{
  "qk_norm": true,
  "moe_every": 2,
  "patch_size": [8, 8],
  "positions": "learned"
}
Rows from block 6, named by matrix and row number. Rows with one number belong to one neuron. Each number is 500 + 40 x the weight over its row's rms, rounded and kept within 0 to 999. All counts start at 0. Numbers have three digits each. After the name is the row's rms in percent of the matrix's.
# fc1: MLP up (model.blocks.6.mlp.fc1.weight, 768x128), inputs 0-127
# fc2: MLP down (model.blocks.6.mlp.fc2.weight, 128x768, transposed), outputs 0-127
fc1.83 099:427471454483465453492520514526483521506518549485531481564483524558620474470483467452466484496531478494515522502403564551476506523518465509597550539511533496435451508546418493527569461531485444470482459525466543517471472586516501465488511531500536497449485489491485525479524421513495462456573466518462433511477458554550575548491469491560546520482441463539517461514528504551520503425577
fc2.83 092:500568467485561555497433507558536523456494522515455455473421510430491537511514394490523456472556523509639512481495506489528462486554525502502555440486482474478507546498441539519463467462535471475529557524537440632573503502481450469541463518539536553524493554456432445496514517448490500512488508496488562479468488454539539456497549513482462515470519547527485497451537498522463460562515
fc1.84 091:502534535465474496550505535554516452553453463417452483572541492424534520543462543503463443507516501515523424488561448476560453494437451511529458453474543583553485558523549491523472507472497514495540495459444499489505622513438469489522538529528522483418500489452502528477449511489385564484469525518518476548437507550512505460490524539486573488558532546492477521539485471447474491475539
fc2.84 084:532549537499492437533537527523544542463430480505415536477500536574499450501525450485505441515502574463514560569477455542470498473490489537560528535463519492496456512533523505503495517426494456460466449519572551518457460479479546487513521482552455508515400544508483511578555515459519442451432451451535537628500481483544523544534482546505457504489478495489525502518569461550481571514438
fc1.85 102:538542536549465419501519443478526510516457458488473485472487448469497385396508564539526469492510554542440580519550533431488537510431500554529588558520470507480479512414443519485479518513513582526477498480484460491532502489513548495510535487461504520433552493541541481462502423478511506508549543524492525459444429455497536546464568461504477507485558531544507463530525574480521529552513
fc2.85 091:516459520452532554457544482539549427521547477576452486490498483464504507528450463516531545583481506510480485471547491550510513421515542456459483523596529487507483502496510438463494494481501536530444546514634489427426467518537489522491547505544455491513496496503545535487460551479500496496519505486439534463505562490585445540499510496419494467586492530478510605505548473435463553511547
fc1.86 109:477497520493411477532473532515494418506468576476471537522511478486547498507462486456474456545516504566503524481503565470447537535510529468523474420595484528485482504518481484479495558525511502503539540367472563566538565485479424554449502461495557513491596576479505530505537512520539523456524515494482432478473496452489537486450505446520535504513510484578597453470444445533465487474526
fc2.86 107:461529486493490481515496454516535528502515492495558468536504468564529482529488438464420406463508468478475480501403509422450577562432511481474437566530424450540451545504450486482542457516474562492555554493550520525519410492449556537486524454485516440538482488518422501506520545495592506531480500486525428577472473451491456524489549483493497529510517558506453488503579487518548484506475
fc1.87 091:542528498471511532471484479454528498503510425523551527453512455503506505474448425523500476471574406562488522537534525507448493563489492520444533501517558520549459487479452487526531415518418519543500463473501463544494480562607466562461580486509494555546491528503465459466487546457599490505466486518432462520549502522423560468490524555445501494518542442493474482578517517517517423495462
fc2.87 084:583501501527498533473522517486446479503479511527458486507466516541431520495530470438527516521492518485463451523490494537472556484465506461495471455516436523513488498482547510463594509485502422438466558513407451450538533439523530454465477553451463459431479455469452614457461523504508472501532516427464561416533520475561541516505495529537481593513502483496528472411463479498480589551478
fc1.88 092:500563523452504562454463433492521581418442480493549478517470497485465495493541469449526437437471504509429517503466478478406430511451501476505449540540485507526489463463442453575486471483486501504509453501549498530583462542518511519531587477536449455558478537525589414487520560521505459428521551519478570475554465475499537468524473499476468457453527460521450501478456481518510521447547
fc2.88 088:456520416523556509502513547496525568502539514500508490444522522507542436501538444453493523494458469535514497500387467504565477510508488462530501507497469439492539587534350473522473487498562439478500473453507478522544503448508570586519532512456494530555465514466489535496528427486451508533512469503581532495438539533497526475494528524510501461574466476500482461450426526524491528425427
fc1.89 057:534577550446493504440446483496457539522450449454471497494535526451444478476566504524436451542495499491491428501526504489498520517494439496522487452507511570562456493481433531497508506422454475491517463524517521509561601535421470494552566431468537498480465556478551471533570510507460546481481461485503512435519464519506509490469487507484547490448556500501413547465540523525459597399522
fc2.89 067:469502417564439522499594505474459461563488498545522496516470515483509483493523534490524519579489399441531497480514490568499503527558451619457489533441517474491493469487501499441593521501523487436480576528511509574465498594494500458490500514506495515545521532488504542409515454543458486522461474499473542525458511498594521519580493469504491433489453489523551475444542525525534464511547
fc1.90 111:481505463511486467543511488584568526537545517433542563478486518485547553518493497487487571500465509527534428502548500516477527440472501489518509496548592478545511545467416443453442556505526467439583447545482514469481528523489545578511538456557578520519440449457484478473485496513499467601470494506501514525512459488539575481464600535551524523496506475423523503552532539512499460441502
fc2.90 111:574533534521524579541447453495467457525475495566516531557527458536494512543513513498515484509525462524480485547502470538530484530483479518470475468544500543470472440517550561478428492527456541537448560456536520538406502507566503562426482469471507482482513529405521445513520490529482510525457492510460511415501519448448385551524449459485553522550485553491517497510514475435436516605550
fc1.91 099:526517431587551516512533446531571485505456556459495487457477534450555510548510496470515510554506531509519471540437392438513561541463482484490506522579542448492532529572479498507508436518473508476534429523525603541428525503466580466517464437442478505532514541456478455491459431457492500494515488451528506482497516494566557485550553492511445501559585530465496478518511522520502546464540
fc2.91 094:444487507431463530460489556563461646504448426531434474487499528508482505457493477483545516511517485475462546501447467536518509532544486572553462467490410497536514488454459496502527532564482473483482555439512489506541459521418511444526570485482492462484424472506498532423467515528514498501466519449545501529513599550478513570537494463438504448500460465547473520470519507479433479438543
fc1.92 117:468543437491499482568503508454525533520463507501456534484553523456467506510468489543520537549530486440507462552514548524424515436541487500522462438543493542523530442524488498475576505505480559576521509494417443538519531504429474549521439593523488464488490576435569458514479506480454468442554504460459479501573557503493515592447512533514520418467494429472473483539523495449562487453493
fc2.92 108:513494535404457510525462497483518509452519456429557525505515488460538505532534505469535460423517508537543516401507502439544539555493476469449510452537508507441491498490470497540434446507509515403472463400449493569460517463520489514450504410517530498490463422492531520517521476454467528448486573481536529463490485457526519389453437490530425528539533533463538537508488484561532499490532
fc1.93 063:499517455477553459428477548468461571515499608495537530510476488443525455541493439509536521479516513513504506493489516495449516514464428510482421543533508443429428462564497516516424546512486523505513472467471464529472466478450516522508510465507524396554471479447568479529487485462484481475494488488525453499409604502506476536492584493474469519443501484515556569499468421528460587475546
fc2.93 072:499553440490514459471540447520520514529479512468402492482452530545545470443482581528517497485550512417506523525531493488498509514480572525480451454497525554561524466480521474528567536493423439541427508497477486469477489483533497513543511492464512468515408577482529562571519441488587504484491475503499513511534493532392529469600512457530476511584450512516550423484524500444494463528460
fc1.94 062:474554480519521460530446506430503548454468515438580498522463548486511492414523445482500448531470488418490435526558479424473509509485508486465513528547513475454488485493522456465521475483505462494519493458527536562522491487475411485443462479487460473453526489423467523506480498488439498558489451520475419506516606608546508562516525507495534478457632508457479490490539501491454473440471
fc2.94 065:497421497506559515446517411570485469492467471482522480489527487461455579549446447519506499417515507431477436515460586536505510487488477562509559443451538519518472468480523484495564439477466503545484523587488501512458509547467502503467568514479468394475466472540519502437491535537521470524513522528481517495538441456453501535493455485438468532581514392495460538435503456492494464494450
fc1.95 087:516568504483528542428474486450434537482482508448498535572488522486498501568529539554468515453502498475524457524554500578440470529408424502517454490450568555602544529522510536501468525476476505565471523490448409485534562497525512477543502476503506527540503471453508419460458558440501430595556536510531485513496541472480478512476565493503495530491529445431466546479504477491462487480558
fc2.95 096:449452508521456509443512545535454436446552608487493432500519535506486560472492410510463502524555470481471508449454509482555477484486461521533523569535490526452453491468521495534397464537542457441495490487583477578443458450499508485507456501498577579498517481510484571583529533507512458475549537444562481518490505478479443520467551501511494563470510494531566468475504508448474498565477
fc1.96 088:511446525484551535459465538485475498481460487462544464548506485441516482498552501521484505460533460526438494544527557466408480507507522446516469476479577451522498474454527483465487553472421536567537521456504526618481606566487520450470533474479467509528440502415513450474426507492469479453480472468442550517519476430512510489426552483539537522528548479466559492434501489490495436551554
fc2.96 093:434493478494489483511551489479518460458510562522455493463541474535549503502525433470495498475475468548493558474468533473483488602457466537423413548521515458430517574471452553519466419517456450536500518517465455488502456500522456504561446515546523512452487482598502551486503542505538506494474570506570467583485456453547518488520548535550581556488445540462494507499463501517407520470526
fc1.97 084:537564478543539524465556472536457404414470496456488537574469523551482471571513505546430441483531519465503491468465530456535477513463543485534533537480458496533411542427476463366480485589557564516501437475500511541482485485541465444468514448489520457534527476443580532500453447459477489543500504544483437488439508489498511565498510497487514502477492500514505424524538505528478505467497
fc2.97 083:492448539542486467522535539480436433450440440525499424560488530518492525481501577509508475508533438575537489475589411512487505445476424533529503507568543502427458478391434483488522524433484470439556479478478479498544540542478485545418539456499505462511535530543473552504514555510485489492519549478537548471532463494535456571485473496534552500530508521541479499497491569522440469540527
fc1.98 086:551503479567509520466548467514534600490477518514547504509451491479447531502440450520530518524566593543519494451509463461450461491461486444411504540458498450520527547471513505540506474485477573507475534418497566585586556483509484531444506518517537567498523463504490460493469492521525487515514480477500498505483548569507438470610527494470451457458534495452522410459463436503462510457450
fc2.98 083:383543483549532521521561520500436448494549514571512419431529556446457461460453496476483518588474524548566531453507550530520559462399584471565501493478482483528489472522450533459479496491466501452488512526538503531458446516579463457474450476512481449525532507503545507506499526499499524474506545533552437503437455470463492552465430507510546475483533489534463470529503448495428449479489
fc1.99 093:479497442538473471521476467482492479485571517460463449495463536454464475542580461493523554646535460508542420501470560487497583559500521492497551526496421468553464567457468476492517506529527521465504487507497489481539499523463513494499550468454528477504499531388422520479515485536514536503488521505479558470525556502457455493499424462457521446565607502503440463550493485528451480506551
fc2.99 095:558497515467550464459473494474493481586521531557489529529486546545490459457506465572570559539558485561441510498511481502495478540481547504539477494491532539512496446471435477521408496517469455439551536482448448455488483516449433538420458533524450529468459455458519411483530499452516485391473493479525416504516571494600519517460487500503528477466549457487514474539504492544557550527527
fc1.100 112:508544498497488501483524423484495494421461492401510462462393488518459500537473453499517494389507442565490487444499520510508517448489448519524518517525436491522545475516458555510470418542469525511533489478493433486508577516542514477404485513522534436452457499533475523524533469504468465563520493524467454457445485466574518497456497535516482436527509465501427504583536476482448553596500
fc2.100 121:476512501482416516471523486501461538463452537547536514571449492509459473432461498483478396499558531492543577469500513424502551526489448465421503452535484510461461531467481452485539454489508540543451469497432514501497532530480471492538439490516448470484499464430481495468374493468480552541504452479421577481501490402454422496466464548484483495515545517495517461456532527543506430490507
fc1.101 097:600529439509525485492471566409594519491468457472519482572519525553514503533538540501508530461594452520513482569445520464505472518523466501426559488487551505503479453508462461473493504468423488535536498530511504500519441455592476498452462448486528505450463495471516524461499500414415529509517473522576499503567496532502483406454475513481513506481572520488517521515554414460554526478504
fc2.101 106:448524538478521483555575554511477424521471518524529436479490527480470580569515440498525510574498457472477430555531573488485482552419402459506522415483512513399495507567541546489463522486483529497532501522460462507459520522469488446539497483531594489503498537519497501487506547507497531486519483539415469533460485468486505489439418508584511521475481431558516473477420496497501482463528
fc1.102 074:559489506513479454486454535555478436551478574506488525459451472512498519500517482468455396433532472548462478505489477518513465467412513583487492547460439492476449550551434479499457503460565513470477496490468498468485581511504494485515503425431538575444493505418503451489535502439519512466476507482493429470418515516544455513493492456500521566520560577485501526496457543567578507535532
fc2.102 073:450397512493444573522493481588509528449474554502572484542457471586467450487455479463488496518519547474510541524480466563465538491557489486513457541555563431423508524483512474519452519498533483545475532451514475524552444521472469503498467522447504518544431563532500511501566454465515569487410469549554478489516486483534497543499634539480444490501501482513508477510519503515489515508590
fc1.103 055:514603497474465495462479499471509519427464538500486543586469515532524549457490484458439498442465468502458445507528495510480421569449519457494460490490509458457444505488471450510469496477521492448534531478482515555562510514466462472501519536516466436451535504482542493549406472523419417501545490577525509445478473541571475585496553397493504501538520490457420552509531504494459444524474
fc2.103 055:438507498458512458485493535475477489475465559536503466471516519463497538506462518533503525552466427493418439467564493389431534467535442523488457508489459512491521557493486539500432544471463442492485420565478530512461548479484505485552459499507505528589486533501502509499521501499528405524550517442484537418454443474578524499433464577508448520543444535463529488467452546509497558435463
fc1.104 089:505544462481512540487512554449545541539478477486499518476554401429538505393527503491454517542548405478517440470506446421523481483536548558570507566534510539512486540482425547487517579513461550518524488488460492518470535516512558572521502476542436470480598465461584518503479516500498466557463485501529560485455514531521521536506494527490518463410458523510541474529518478465542441520526
fc2.104 088:537466447505500452509497456467441487557496509503527469535468554484551524497403457494535525526529495504472459500553513526469472497547481560439516459427466476561522540520468494451510385510475487529450538561575531474481477479547521455520502468567512510494537551512516493419539471454538484580478423478458523499518439498469471491484471424562552432491568440452520544487450574500466501565523
fc1.105 100:482433442483542443525443466483441409406487448477456546523470533469471432490403508532550529592505519502533502519461520473459528530402463479445510537527540557454472487481464494509435504525447460445531481475481487484505462481490484479435495464519475512501482494460517492538519455491440443460544463550533445458535551504434518518537479569556496513407515507521466457510484438425518497498474
fc2.105 096:580537546467492505500479467474429537508475458495579498503431490499490539596446494534467559527523530539492552506494462475535444452510530555491453514549568571527461497489537477468550533426488486539506473510615530497455461525506463484525524549520531489543584462542577442537535500454525543476465420447427470549516490446498523479469516492482443500539474499457486480546438484562496510511444
fc1.106 127:516511445527521529469529463541490482491431490460522521524571485464479485492465464561510536540597461489521500509506541603446519531489552563507538506481570523608509496483530444551467449464509533569529491454430495467505556475576420550479475531430484465469516491499514475482536560549538522450507505470440500451454497565536472497542443473505520450443497476482542474551545481569507478564449
fc2.106 114:481493633443437521500444532509543592515475555422524478496518508498525536540460492463466421469554513511472535485546541534535484511502499552530497497565476516497565491469507508543488489468470482480452442450479450413488529441491495489435532481490554457539501457463535441594479480494451505590514448487527462569571528546468519516508540423472487539476489529530464494485516478426510520461544
fc1.107 129:536467440437449524505505442494483496511458496448494469489525549498521432494466509511488528555449556508545574489521541458481500468518446465591496410532522483546483543545424483521516504485456516442533566403489513519488529522448525536550502509472509583427451460478455505521483471498411493535490511479463551536490497481481558501464500573526526562510485492389511517532489609535454495501554
fc2.107 120:523469554449517532568478484544501530496515522537500450530455416511580456463497557484460545475516521529431503467437499570477464540530514511506537610479521503393481494483529474463490445475522448513540508582541454427457471528484457537524532486569505505440479527532500395519577464517519524456510531443485480506512493483551482471540441456500495439459497500494492507529470446545464567483424
fc1.108 097:532566567532548430481471435467586448534501464439512470508495512482543543403498485577439504491533474440528472520440503477504560554482545528421494444447556522399495472520448430485496463480534479533491468467573514549484501475451514537494499473547486516525454460470482525428491532473504544415486521492455462500512519494502558487437478452478517439480550543460506481476534532514550576498512
fc2.108 100:514485477493478479506467508556410478488480470444487511483474441442491443477521538517535554521558571458516588481535389572521465449540528525531530501558445505491505509423504506474486519458502561458463537496469564461522568509517517460540465503474530494465468525520479519539482564488493482579522441470531566548510543552572518547567444536441447469458551506471461490521530439425509542503465
fc1.109 120:464489518516420535466496499509459562524542510472447538515433485533539458546472440523483431555573474546507537609492508501442467455509510528554574586500537483511488494494502486502539516542447521518502498522556454571501492483462464468468510505449423496543544468513536491538497493459522563438585464603464584481507584484508556541501495486445456463499500489511494483461439447526524487445488
fc2.109 109:520510516526537537422489469471515461521481510517533473493469507509500476500468526417462428568476518543580536573473537465532536525554561476519554504465486490493455417503514545551526504419502362514551554475534549519486450460498498511472514481499499501548472485483501494520544539513497508535528417461418481508500503449502548513495492478502512434540519502436377494539490540539469490550391
fc1.110 117:554560471548487491477615503477545453520447522501493569468530467517486513472541502428443460481501548510470454580512523502470504473516464491495460430529560533576486484544467570500535505449470554507553491453526496541568500567492525525512547532496496436498528511558520471483482464488484500547524537497476534606487558488482604408508480482502420496456537534534522602517449488489517501491530
fc2.110 121:503473548477437477592558570550473451540467504457392504475530497481558493516465456474463532525462514502504546593504491402573546510451533544520523522501509479500510470464444500499450485479534545478448643518489452578524521517495490441516541527499516520540495489440519483522484499451505503471520520483487514539533493584451586499485530522473557483514481513459482467475562487554573547522508
fc1.111 102:479565463496496461526526581552561570486488571466516415548487501530516535470531551508452548529512549531469518419526451546406492547475518523413508542505422463502538490464510485521517461511489494470573516458459478459508517419433477545479424458473500516513474475441511445530476494475449486470416532534545474420502511538563477585535496485482507523511515524496477538451517494566515554473474
fc2.111 105:473438495463495478462533502463484486450523480468466521495441466495498523472482440445458493461501525531496490521492536466529517482445531504552466563456467507523483537532510508498405616522425508452472453438454514526538391472571509542549496428444470513445553520496550526535480517544454588531470452560492501521451437485443539489512486445435457524550456528560464520483491518453454438484531
fc1.112 140:512553535522434542489505457468495617492474532536567560496502444395502538535515504543466471438477531501500469491458499519496497523515427477524485503541523507550534581496520527528486509524468464435417488481516549499471563519554539531508446481414446482473514456512466530516455485523391505468522402514434474550461446537516579512522512531491464420483495432531522477542509474469518523504532
fc2.112 135:459506502597529475548474549523515549495494442487551474494477539510499533437421511487561499448535471535546460463488506454510440459483557543473439473487507566535451442479464500450597488482502501471551483496459497522543471553562505461497554459472459538490488499562540482445513463499503476456456510488457505496564530573497517561467426525458515510436556481504544471498561614577493548447502
fc1.113 110:510582428502473466561532473455537560454464530523572506462500496525527481495482486452482561537523516566510543533428535494482488540513416511503532455510533488535464582476530551528542487521496446513495463487510475540537515615563473474536462493514507538422484448496496517447537485507432492455531561475466428543471509494516504489571491404519511481554466485498431516490442491537576499599486
fc2.113 100:533474557483489446461525516479539478537409481520530559527472549506543561531549557511524568477439488536468507532526472456483501479513525475473410461464434508527512406502478596487506537452473514444515572479504459446490477509551520544514510532497519534493602481512493523540581510519469530544513471469523480518573488538513475496545428582425472474518509408466521463540541417523506524476486
fc1.114 078:503514491533472452508519505531472549493538522471571533488562444468503507465455457419476568464517471554456497464550458536441468445419465482481532529496599491513458510522530464467478504522527483493494492537482444516554489520524567491424543485511543553453463564535624525504505468534392532544474574485522461551493531523518482494486532504470485439524508511530483459480557454485467573553573
fc2.114 083:560477556403500439583438458545456482447475498467522545510456521434519556504531492509557457517529477504579549502516525498516529527522393504497482435562457425547479539480506503466467485469494551520491508477453531527481537470451467442509497543513482502516517473489481435515480513533582440474460479554479503460481482582498472554504574486398586477522509551523506513486550500509415502514479
fc1.115 091:483524464440456548489546427466499451528500626469595464491473524426489424461516423470551520474491529545505519498476457482442490475508512471498444479429460466527559471478480524519464491476540500499496509466414458532491584498460454530528517428542482514472535455531559448512489463486456526534505534419439499471508455501561529544548517521503472495510528568406497545533530488504442503478454
fc2.115 099:484505512544518538580500495515558476436459519498445475526541506481508499452541415508488521490474575549533440501453556491577553503439470474583515534481506543495497504522559537500498476376518511492467464501497502447477445438514563503467487511476493485514544448464451477502496502553505514577595502519496490520534540517522470447385444562495440500468510451555529503565580483484540530505529
fc1.116 057:559530473515468505477484510462518509483435523496450501529448540467565535469483450487501461454535476497452449465432483496519441436504489454455473460506537511594543486431518596462452560453499450462435452501570502500538506489498497487464499480448420541484433508511541429506507547512444485545491516499508487449496472558498553468568427566445454479468519459565440556535503490483581485502552
fc2.116 069:478555504474492515468565470502568510538465465588431475456495470457506499517483571446488509490570497465547524569553519596460524551581553517521457545475435495540458498461489487530462424497479505485505517525517522423588523511554440514475460470524457465523453438528471445540473495508427478530452494487477540446476504518478478495540590524573482450504534495503519465413513538540496483531452
fc1.117 115:530481465483529506474447464484499511522442478536536506482496516565538489538556561494464445485516456507473467488577557479495519540517468499593581539483466485490416516529533510537539461460472536509468514438535426507531521574445443522510591525488489567516535465457406496487500514510500463414542520506494498413481566443469594467510483508445454460493491536460526510458447549553448524530467
fc2.117 105:514507489496551477490521460474478470480530481405486500479474480474503392431517496478531506543561500490500442531505466453487489504523572531541539525508566489409459479452598501575521504494549453450579489491506518568469531509521556454570543541414531521436444493466487536548534496451531525526523497527491464484506435448536549538518436519504552501459543562535492534499501493592464486441537
fc1.118 110:547492567488512487512508492432515479413445501559459476416450505470465456468481494478441477480482546540442513559528517520400541569492437441498449507529488507538466547479463496442468543462487525533444408490456533552494475565535501483483546516476593413532473502524514524532475414463466460557492493518521523541484569494477558480464491505472499464488512415491510463479536579463522512465519
fc2.118 103:533534526477476503532516572573521490514431493487524523527484556501472524395524519468506557424503487482465574475523504460413508474486502462497445458488446547437615420544523456519536557531545455491570526529496503472491503520561509528502468498510512497579461479468485499462476493472537501498507497489557450454550490470532510511532438548529492534466420563553456523525488406446477440559515
fc1.119 079:500506431424427496464415483459467537505505433466503525581528487519523476519530456398483557390514528570561482468524458506484534537471571438454491487511476493483525529517454557454485532443523533435538505517481475553478547515473481541543511507480468491493564530477456471546455496470470452565500507476515559453453466476570505475573522552476497513521528492471482592493520492569572489497506
fc2.119 084:477459527488483505513513482479483485517428520479521493520473519464514445502346576560476474543517487504582485458529512522481514472485556440545495494472450441549548552547452543500452547469472484475468528547478533578544489541576502533502499493431609505511481511565545501496544461452436485521469459409477480521554524491521493510571495499562441552516438502486463479488441454457478493518503
fc1.120 064:523511447486506468490533480476525453489474512533459565584491536506544449469514520456474462441426466505523393500469433527486457532444498498430513471507514498492545517482453488512478525511396525453495453551518479559567495470491515502501513513511477448462451550474517496536488532459438517520490466486529459365523503506497557506487467476518600536501506428486452410498465489546524476540609
fc2.120 063:489514541491530517538462525495493460451582508454456417508545507460472454505535523509533553486504536562453497507476501543538522488512460472576465489449535500453540506532545545428467462467507464481569528430511483458490532553475494504539485480511470515585581484482499406433438471596517520436518597475487559523478480532540439468467507484459455488446560487441554464527444479525539549492524
fc1.121 074:540523501482535558470469476471516448491471532493489535460500502494526508468548560506484462483512447484542541453495463443530581531452452481404501513523510492434422538458465485447511502490518474471523423522472375507484561453507559499481560449505561481472526436452487472535455620499485541435551513451524489540469506492533521598507502540498546502464560504488423522498452537525531509454533
fc2.121 071:491530502479461544515507518501515508505530502512510441547485467551498512539529564582472492449488530451443492499475439489566559566511515487481424565561469493479457565487552510529510463500514507514526476521529506482510478476510478508491436519423521495441555553501439432439511408578544582505506520542497474488482588415470446514497451465502463541602539518470508447516479610483485517504472
fc1.122 105:445439497521526437485478484505511546460433509493430466504493535545535505541546525526502492491515556562440497533511462454498600554524477523428516566449584471520489560475454445529471478503476496527501529494438483455457471538488471532468529513516505568519488480478614526512530499458539484340449484487532483493490492422536543521503493495565524516495549514416540485474546483496444530511471
fc2.122 106:469581508558488536488420562518404495557545497509525532528537471470451504517534576487443454506477420460498430509526444499519485452509403539468514498424515542428491485428509524491527469578511541448543500573503578485531466477537526498429524485476486529494525527549415481458489531427495472526526496560491487451540448467516508481515516518480525444482543514481460480483491438561503542553482
fc1.123 105:510526490555488502525552548480490500446600510536509477554478484511485454472527473557501528523566486489457517538541472496462563527468490548501535502496533437568393521475460537462508563536480519512445444464467529586564474562520515460507560544543525576569500507456457529422453593469460562460501489537473531500507456603510444504489492451480485487453533473470493469571488504458506472489484
fc2.123 117:548553488506421502499526396426484467543547507515483482439500517469483504512553524483507452510448443569507578412525497506450525495500472478454491574561475534498461526495464464535532485496471549528457523523501421539434572504508524461522547511489484561522432511466569495464479543473539502550494448485561486469462548497409559586496457523493534572533543537543460481541485508495474516472436
fc1.124 077:454519480533468503431559482499402548461463559553478511486454446471571536427488507536446462447515466591523467527455554481474493439483462391496509461550536548467490480527479428513506450479528475530490419472441458516499554475520531525503459449556454516505507583497501581441493557499516484508499507502514552552503562484484462522516461475519436480452544512508472429508537491569506492545513
fc2.124 086:470542583444467536540478547476516438577532571396439444560522477510493532510496471555406554533522543501506487460547439558458478510531535464506474515486375524501466482530507530476458498491502474496533467538520550467509497530557496542510570482464436538457393553479452524562541492505446501512487491475567468512547508530551553528514480467500541482526480477468500525527474493471548559475485
fc1.125 086:444516565485515538465440482485533498473445399422474459446401475529465492501450454509455481534586530478438459501531509518470541571470430531455518502473503530470473531550383466507488471491468501482464441475518533498505460525424450580486572474484483443488519481461470501512538530493564470477469501507497371501542520474505542513537532465497497498504486462483437466509519514544479457495557
fc2.125 088:519458521549466450468532548496459615493506570529481524485534465563539525483572554556551481528475471459573533537564486508497472520533458476472500496449491486521510491506463464554511464401564500503505470483488446448528522382463494486449408515471550450501516551481538524465487455477514558456488471550488526484415480539516497499538505598474504549442447483505474523485468432480465478523465
fc1.126 080:520461475509532482512483485460487573468491445533569510554479518404526472545533451491521549471561478472504476499493446530396493569498484466542546516508445498484560578520510442540476462449543543512482519436477426554572529487504459562519604548425462476511502536457501482467477463501485494513505574502491486464536509539409503511512518507467380511479513479464526492448518427498484474534478
fc2.126 094:504508474570456548489482503515569500466537485567474533513472521463455536456439582496541453412509487515516433492467499516465495545486433537492461439484527532617541513486514488475438502430535458514510440564524555543512483494447518450555563500504518501509540441536455515511426481493540471517474459485415527540571478546538508466477467490506495478535422545510557526546542524545508429558470
fc1.127 110:566555473523465476463548488562448508560476516511520488537521508443602466538455387515519490596536485509573453538508469501520495506493533521491494446481441529453458449569497551529503548507445422505519492487512494533517459581482492504560493584494460446407514513456521498480597463534486437497557499524523548466524473500527531560488441493489476471459456434518468497542527492526464479492506
fc2.127 119:512497444518471485449425513503509531514490590555501533507425507462525436570535556440462495465498550468502506548468428479497522461515532517500515511545465512475516464546506482458523471568382410473579538489447485539484510426490529505473535493494520559548481545478517488535493517526475569542468565482627457540475467514454523475520493488453405517466507527515505510504579514496516481546542
fc1.128 076:561507503410480535545506540551521502456466446464516553440538540428518452484524478531417487471552478519487501449466421412531521480482473503495456433550499525564425502460475489537505456548521541518413454510501489531524545466476514464477530472557464525427493503424478493498502510439546497433465480480452459483551496583464486542532463465544565531542477483449555562517437495512483495453520
fc2.128 083:546494447477561457452487532524437483470488462467502489537467484491455460569545592442560540430529462535486505529443445459588509543510472544451527489455509481468517553518544495484461499548526513482521519471589479491485499554538517496521451553440483468531451463529444510522515402501481485549585515458516440577498556452571493449511496502516495416541505441504503477476506490467497543429553
fc1.129 065:484503420505485449462539473454445522513452549483533528458491454434509448465567526539418483481511530532528481520551501474445450580468513510473544480523415474437531502436518509547456452489488507557468540479500483548546516458451439578521499524439540460477431506497519528497514457435473537530604484526547442400483558555446499527504452511508544516475489530506469515538551496575491521509484
fc2.129 062:560533529509465453509543428452430443558466505462471534557517510509451519553543408521518513519514517467523451471519458519524462509483495547451526537555514549495497475535507505490548483558469518486536521522484433507443461512419500462529533536489553506462523506553518515499493453486599573524445395427530520592531476483496493542539474560429478443494506457580511532506475470422465524473522
fc1.130 138:486411507472451383562495520463475493546489521471508551517513581490457517484520473535518520476471472504507570487473511451526467505452443541471508473486525500549450520531490429481473553614480516502514431468461463577511471552509443486519530499525490471549515436471522437491445487435506504457438468487507443446518514505461517416547489477478563512505496449511519522413524464437490414495432
fc2.130 123:438515495516560470479471460556592475493505512506540450455501488414514506443584502517500464422497507473418432503524378460482440533401458493514453480528549547510470504485521441527456503516528423466521520462496537498520479484432510490497503525485526523453534522503525483555463488470555519492460544478516454506553570561504525504554503555466489510501526480496519404424505487472545567470452
fc1.131 091:521501479497503503580475525464472534504475515450513491459473457524463431529560400530554452470561518505591476528555522484507497522469479478508453557540524589545414537492420517532511476451450492411482448505474443507501580534495503474482534486549552536500553447491436487488448471501486505419476499474455489489478473489510421408538454521496405490467521543540507462561505539506494523482508
fc2.131 100:562545492440522518407484445440420571578505576543413489533450526521571539534509483540505577504546603442485496544545489475517476487503510551522485530518494470561536502493436459461508535545479560470467480517467480542467503505513512483499523470488448506582540506481511502547559524487515465466456532509478557468563518500456476499490515435507472505498479419487525494454592540558447520473535
fc1.132 110:494481470459539547440455465528549539549495559500537544529478464493460553401505437546541543478552459513449434497546488415492502565490473580462462510519498547558497535518478482472495519500428552493451540495465527415497514519517473472454457496457542498499460452497498411484513480454463553503501514498507421503508500496452486470410503504513575502509404467501555498510539426547498539431544
fc2.132 114:491499524501529408488506549545526487483534509399499481432481482529545553466524526411582509567497545436526612524501556559533517504538480498490478489456523514452459469466476518528484476486465529506466456462543490481527531542515448504537457506492569502444539513407481544489525522521516579539456481482458513572514555506437486462597494450503504427515498502553483500438522554463466442529519
fc1.133 113:530573547511512579508541509549503584466507498513461502510532503492440457476548472508482501506429477470477493507470521447493500535501477515451577560527513537453515549494526500495476557469456490531565535401483431543470500515447458439457501527408487476428509555528427458488533452375513579455504524437561520495510520547495468500521474505494449460503573504514472566547497535480463510487446
fc2.133 106:541498475557519456495512556566486561461515512519444545499468533509494506591474523508535533521521465544489453472519513461402531480581490399532476478424445444581455525443507521506560457499541529507479549447467527555493595601443513516463471486502505483501523446502463495525458525521529517485471439506515438502520494500545444506490455515519507521469461508488465519503445461547574601462483
fc1.134 091:478524449483550521503422483536476503454455484496483522513497514505588607488551469490491471441520405513472497541510501569445486478467554426533498522476495446545535515626514499455519531516530555523446479513471475521467562494444537475467541454455534496520492441486485532553525506470473554460509500581481546555507599480544558489538485505543488447459501551526469467533559488565533533545535
fc2.134 111:470548522568505582476474489545484485471514496556477522467570475539511472510463502452497559491506444447500437479499561530471443567582562545419409457542566509477507504516503444435499494414501464490505420530451477484584515470516520474528509543453438490511521475483458532477552591508513530588473543487433511513540488488513456474533490526520485458537558440471480442513531520517488491550532
fc1.135 120:509541477564434573508437439523470547522470456471564574482450483440477484509491466565545503448500508465492487557508523543461483472443457466631537509471523424538508482551519505496487502460478486568454501449509556534497500490473573526532437486475502473505440469478564440477514453479466486507559463594425518552474527520479514481501530436503524453588502558536508475522501507462492528547475
fc2.135 108:501482471474518524424476488451485554524474435516556472564481500500499510509553512522525445545564424513452483483446470527543452470522454478536507457521575484522411383425495444509497502587461514479478492561459462479542508496541524502487548424458558470499446480560499498469515456520458465424490484484533520532479587481502512449519433507457489466451590467518510458476487447538477517451520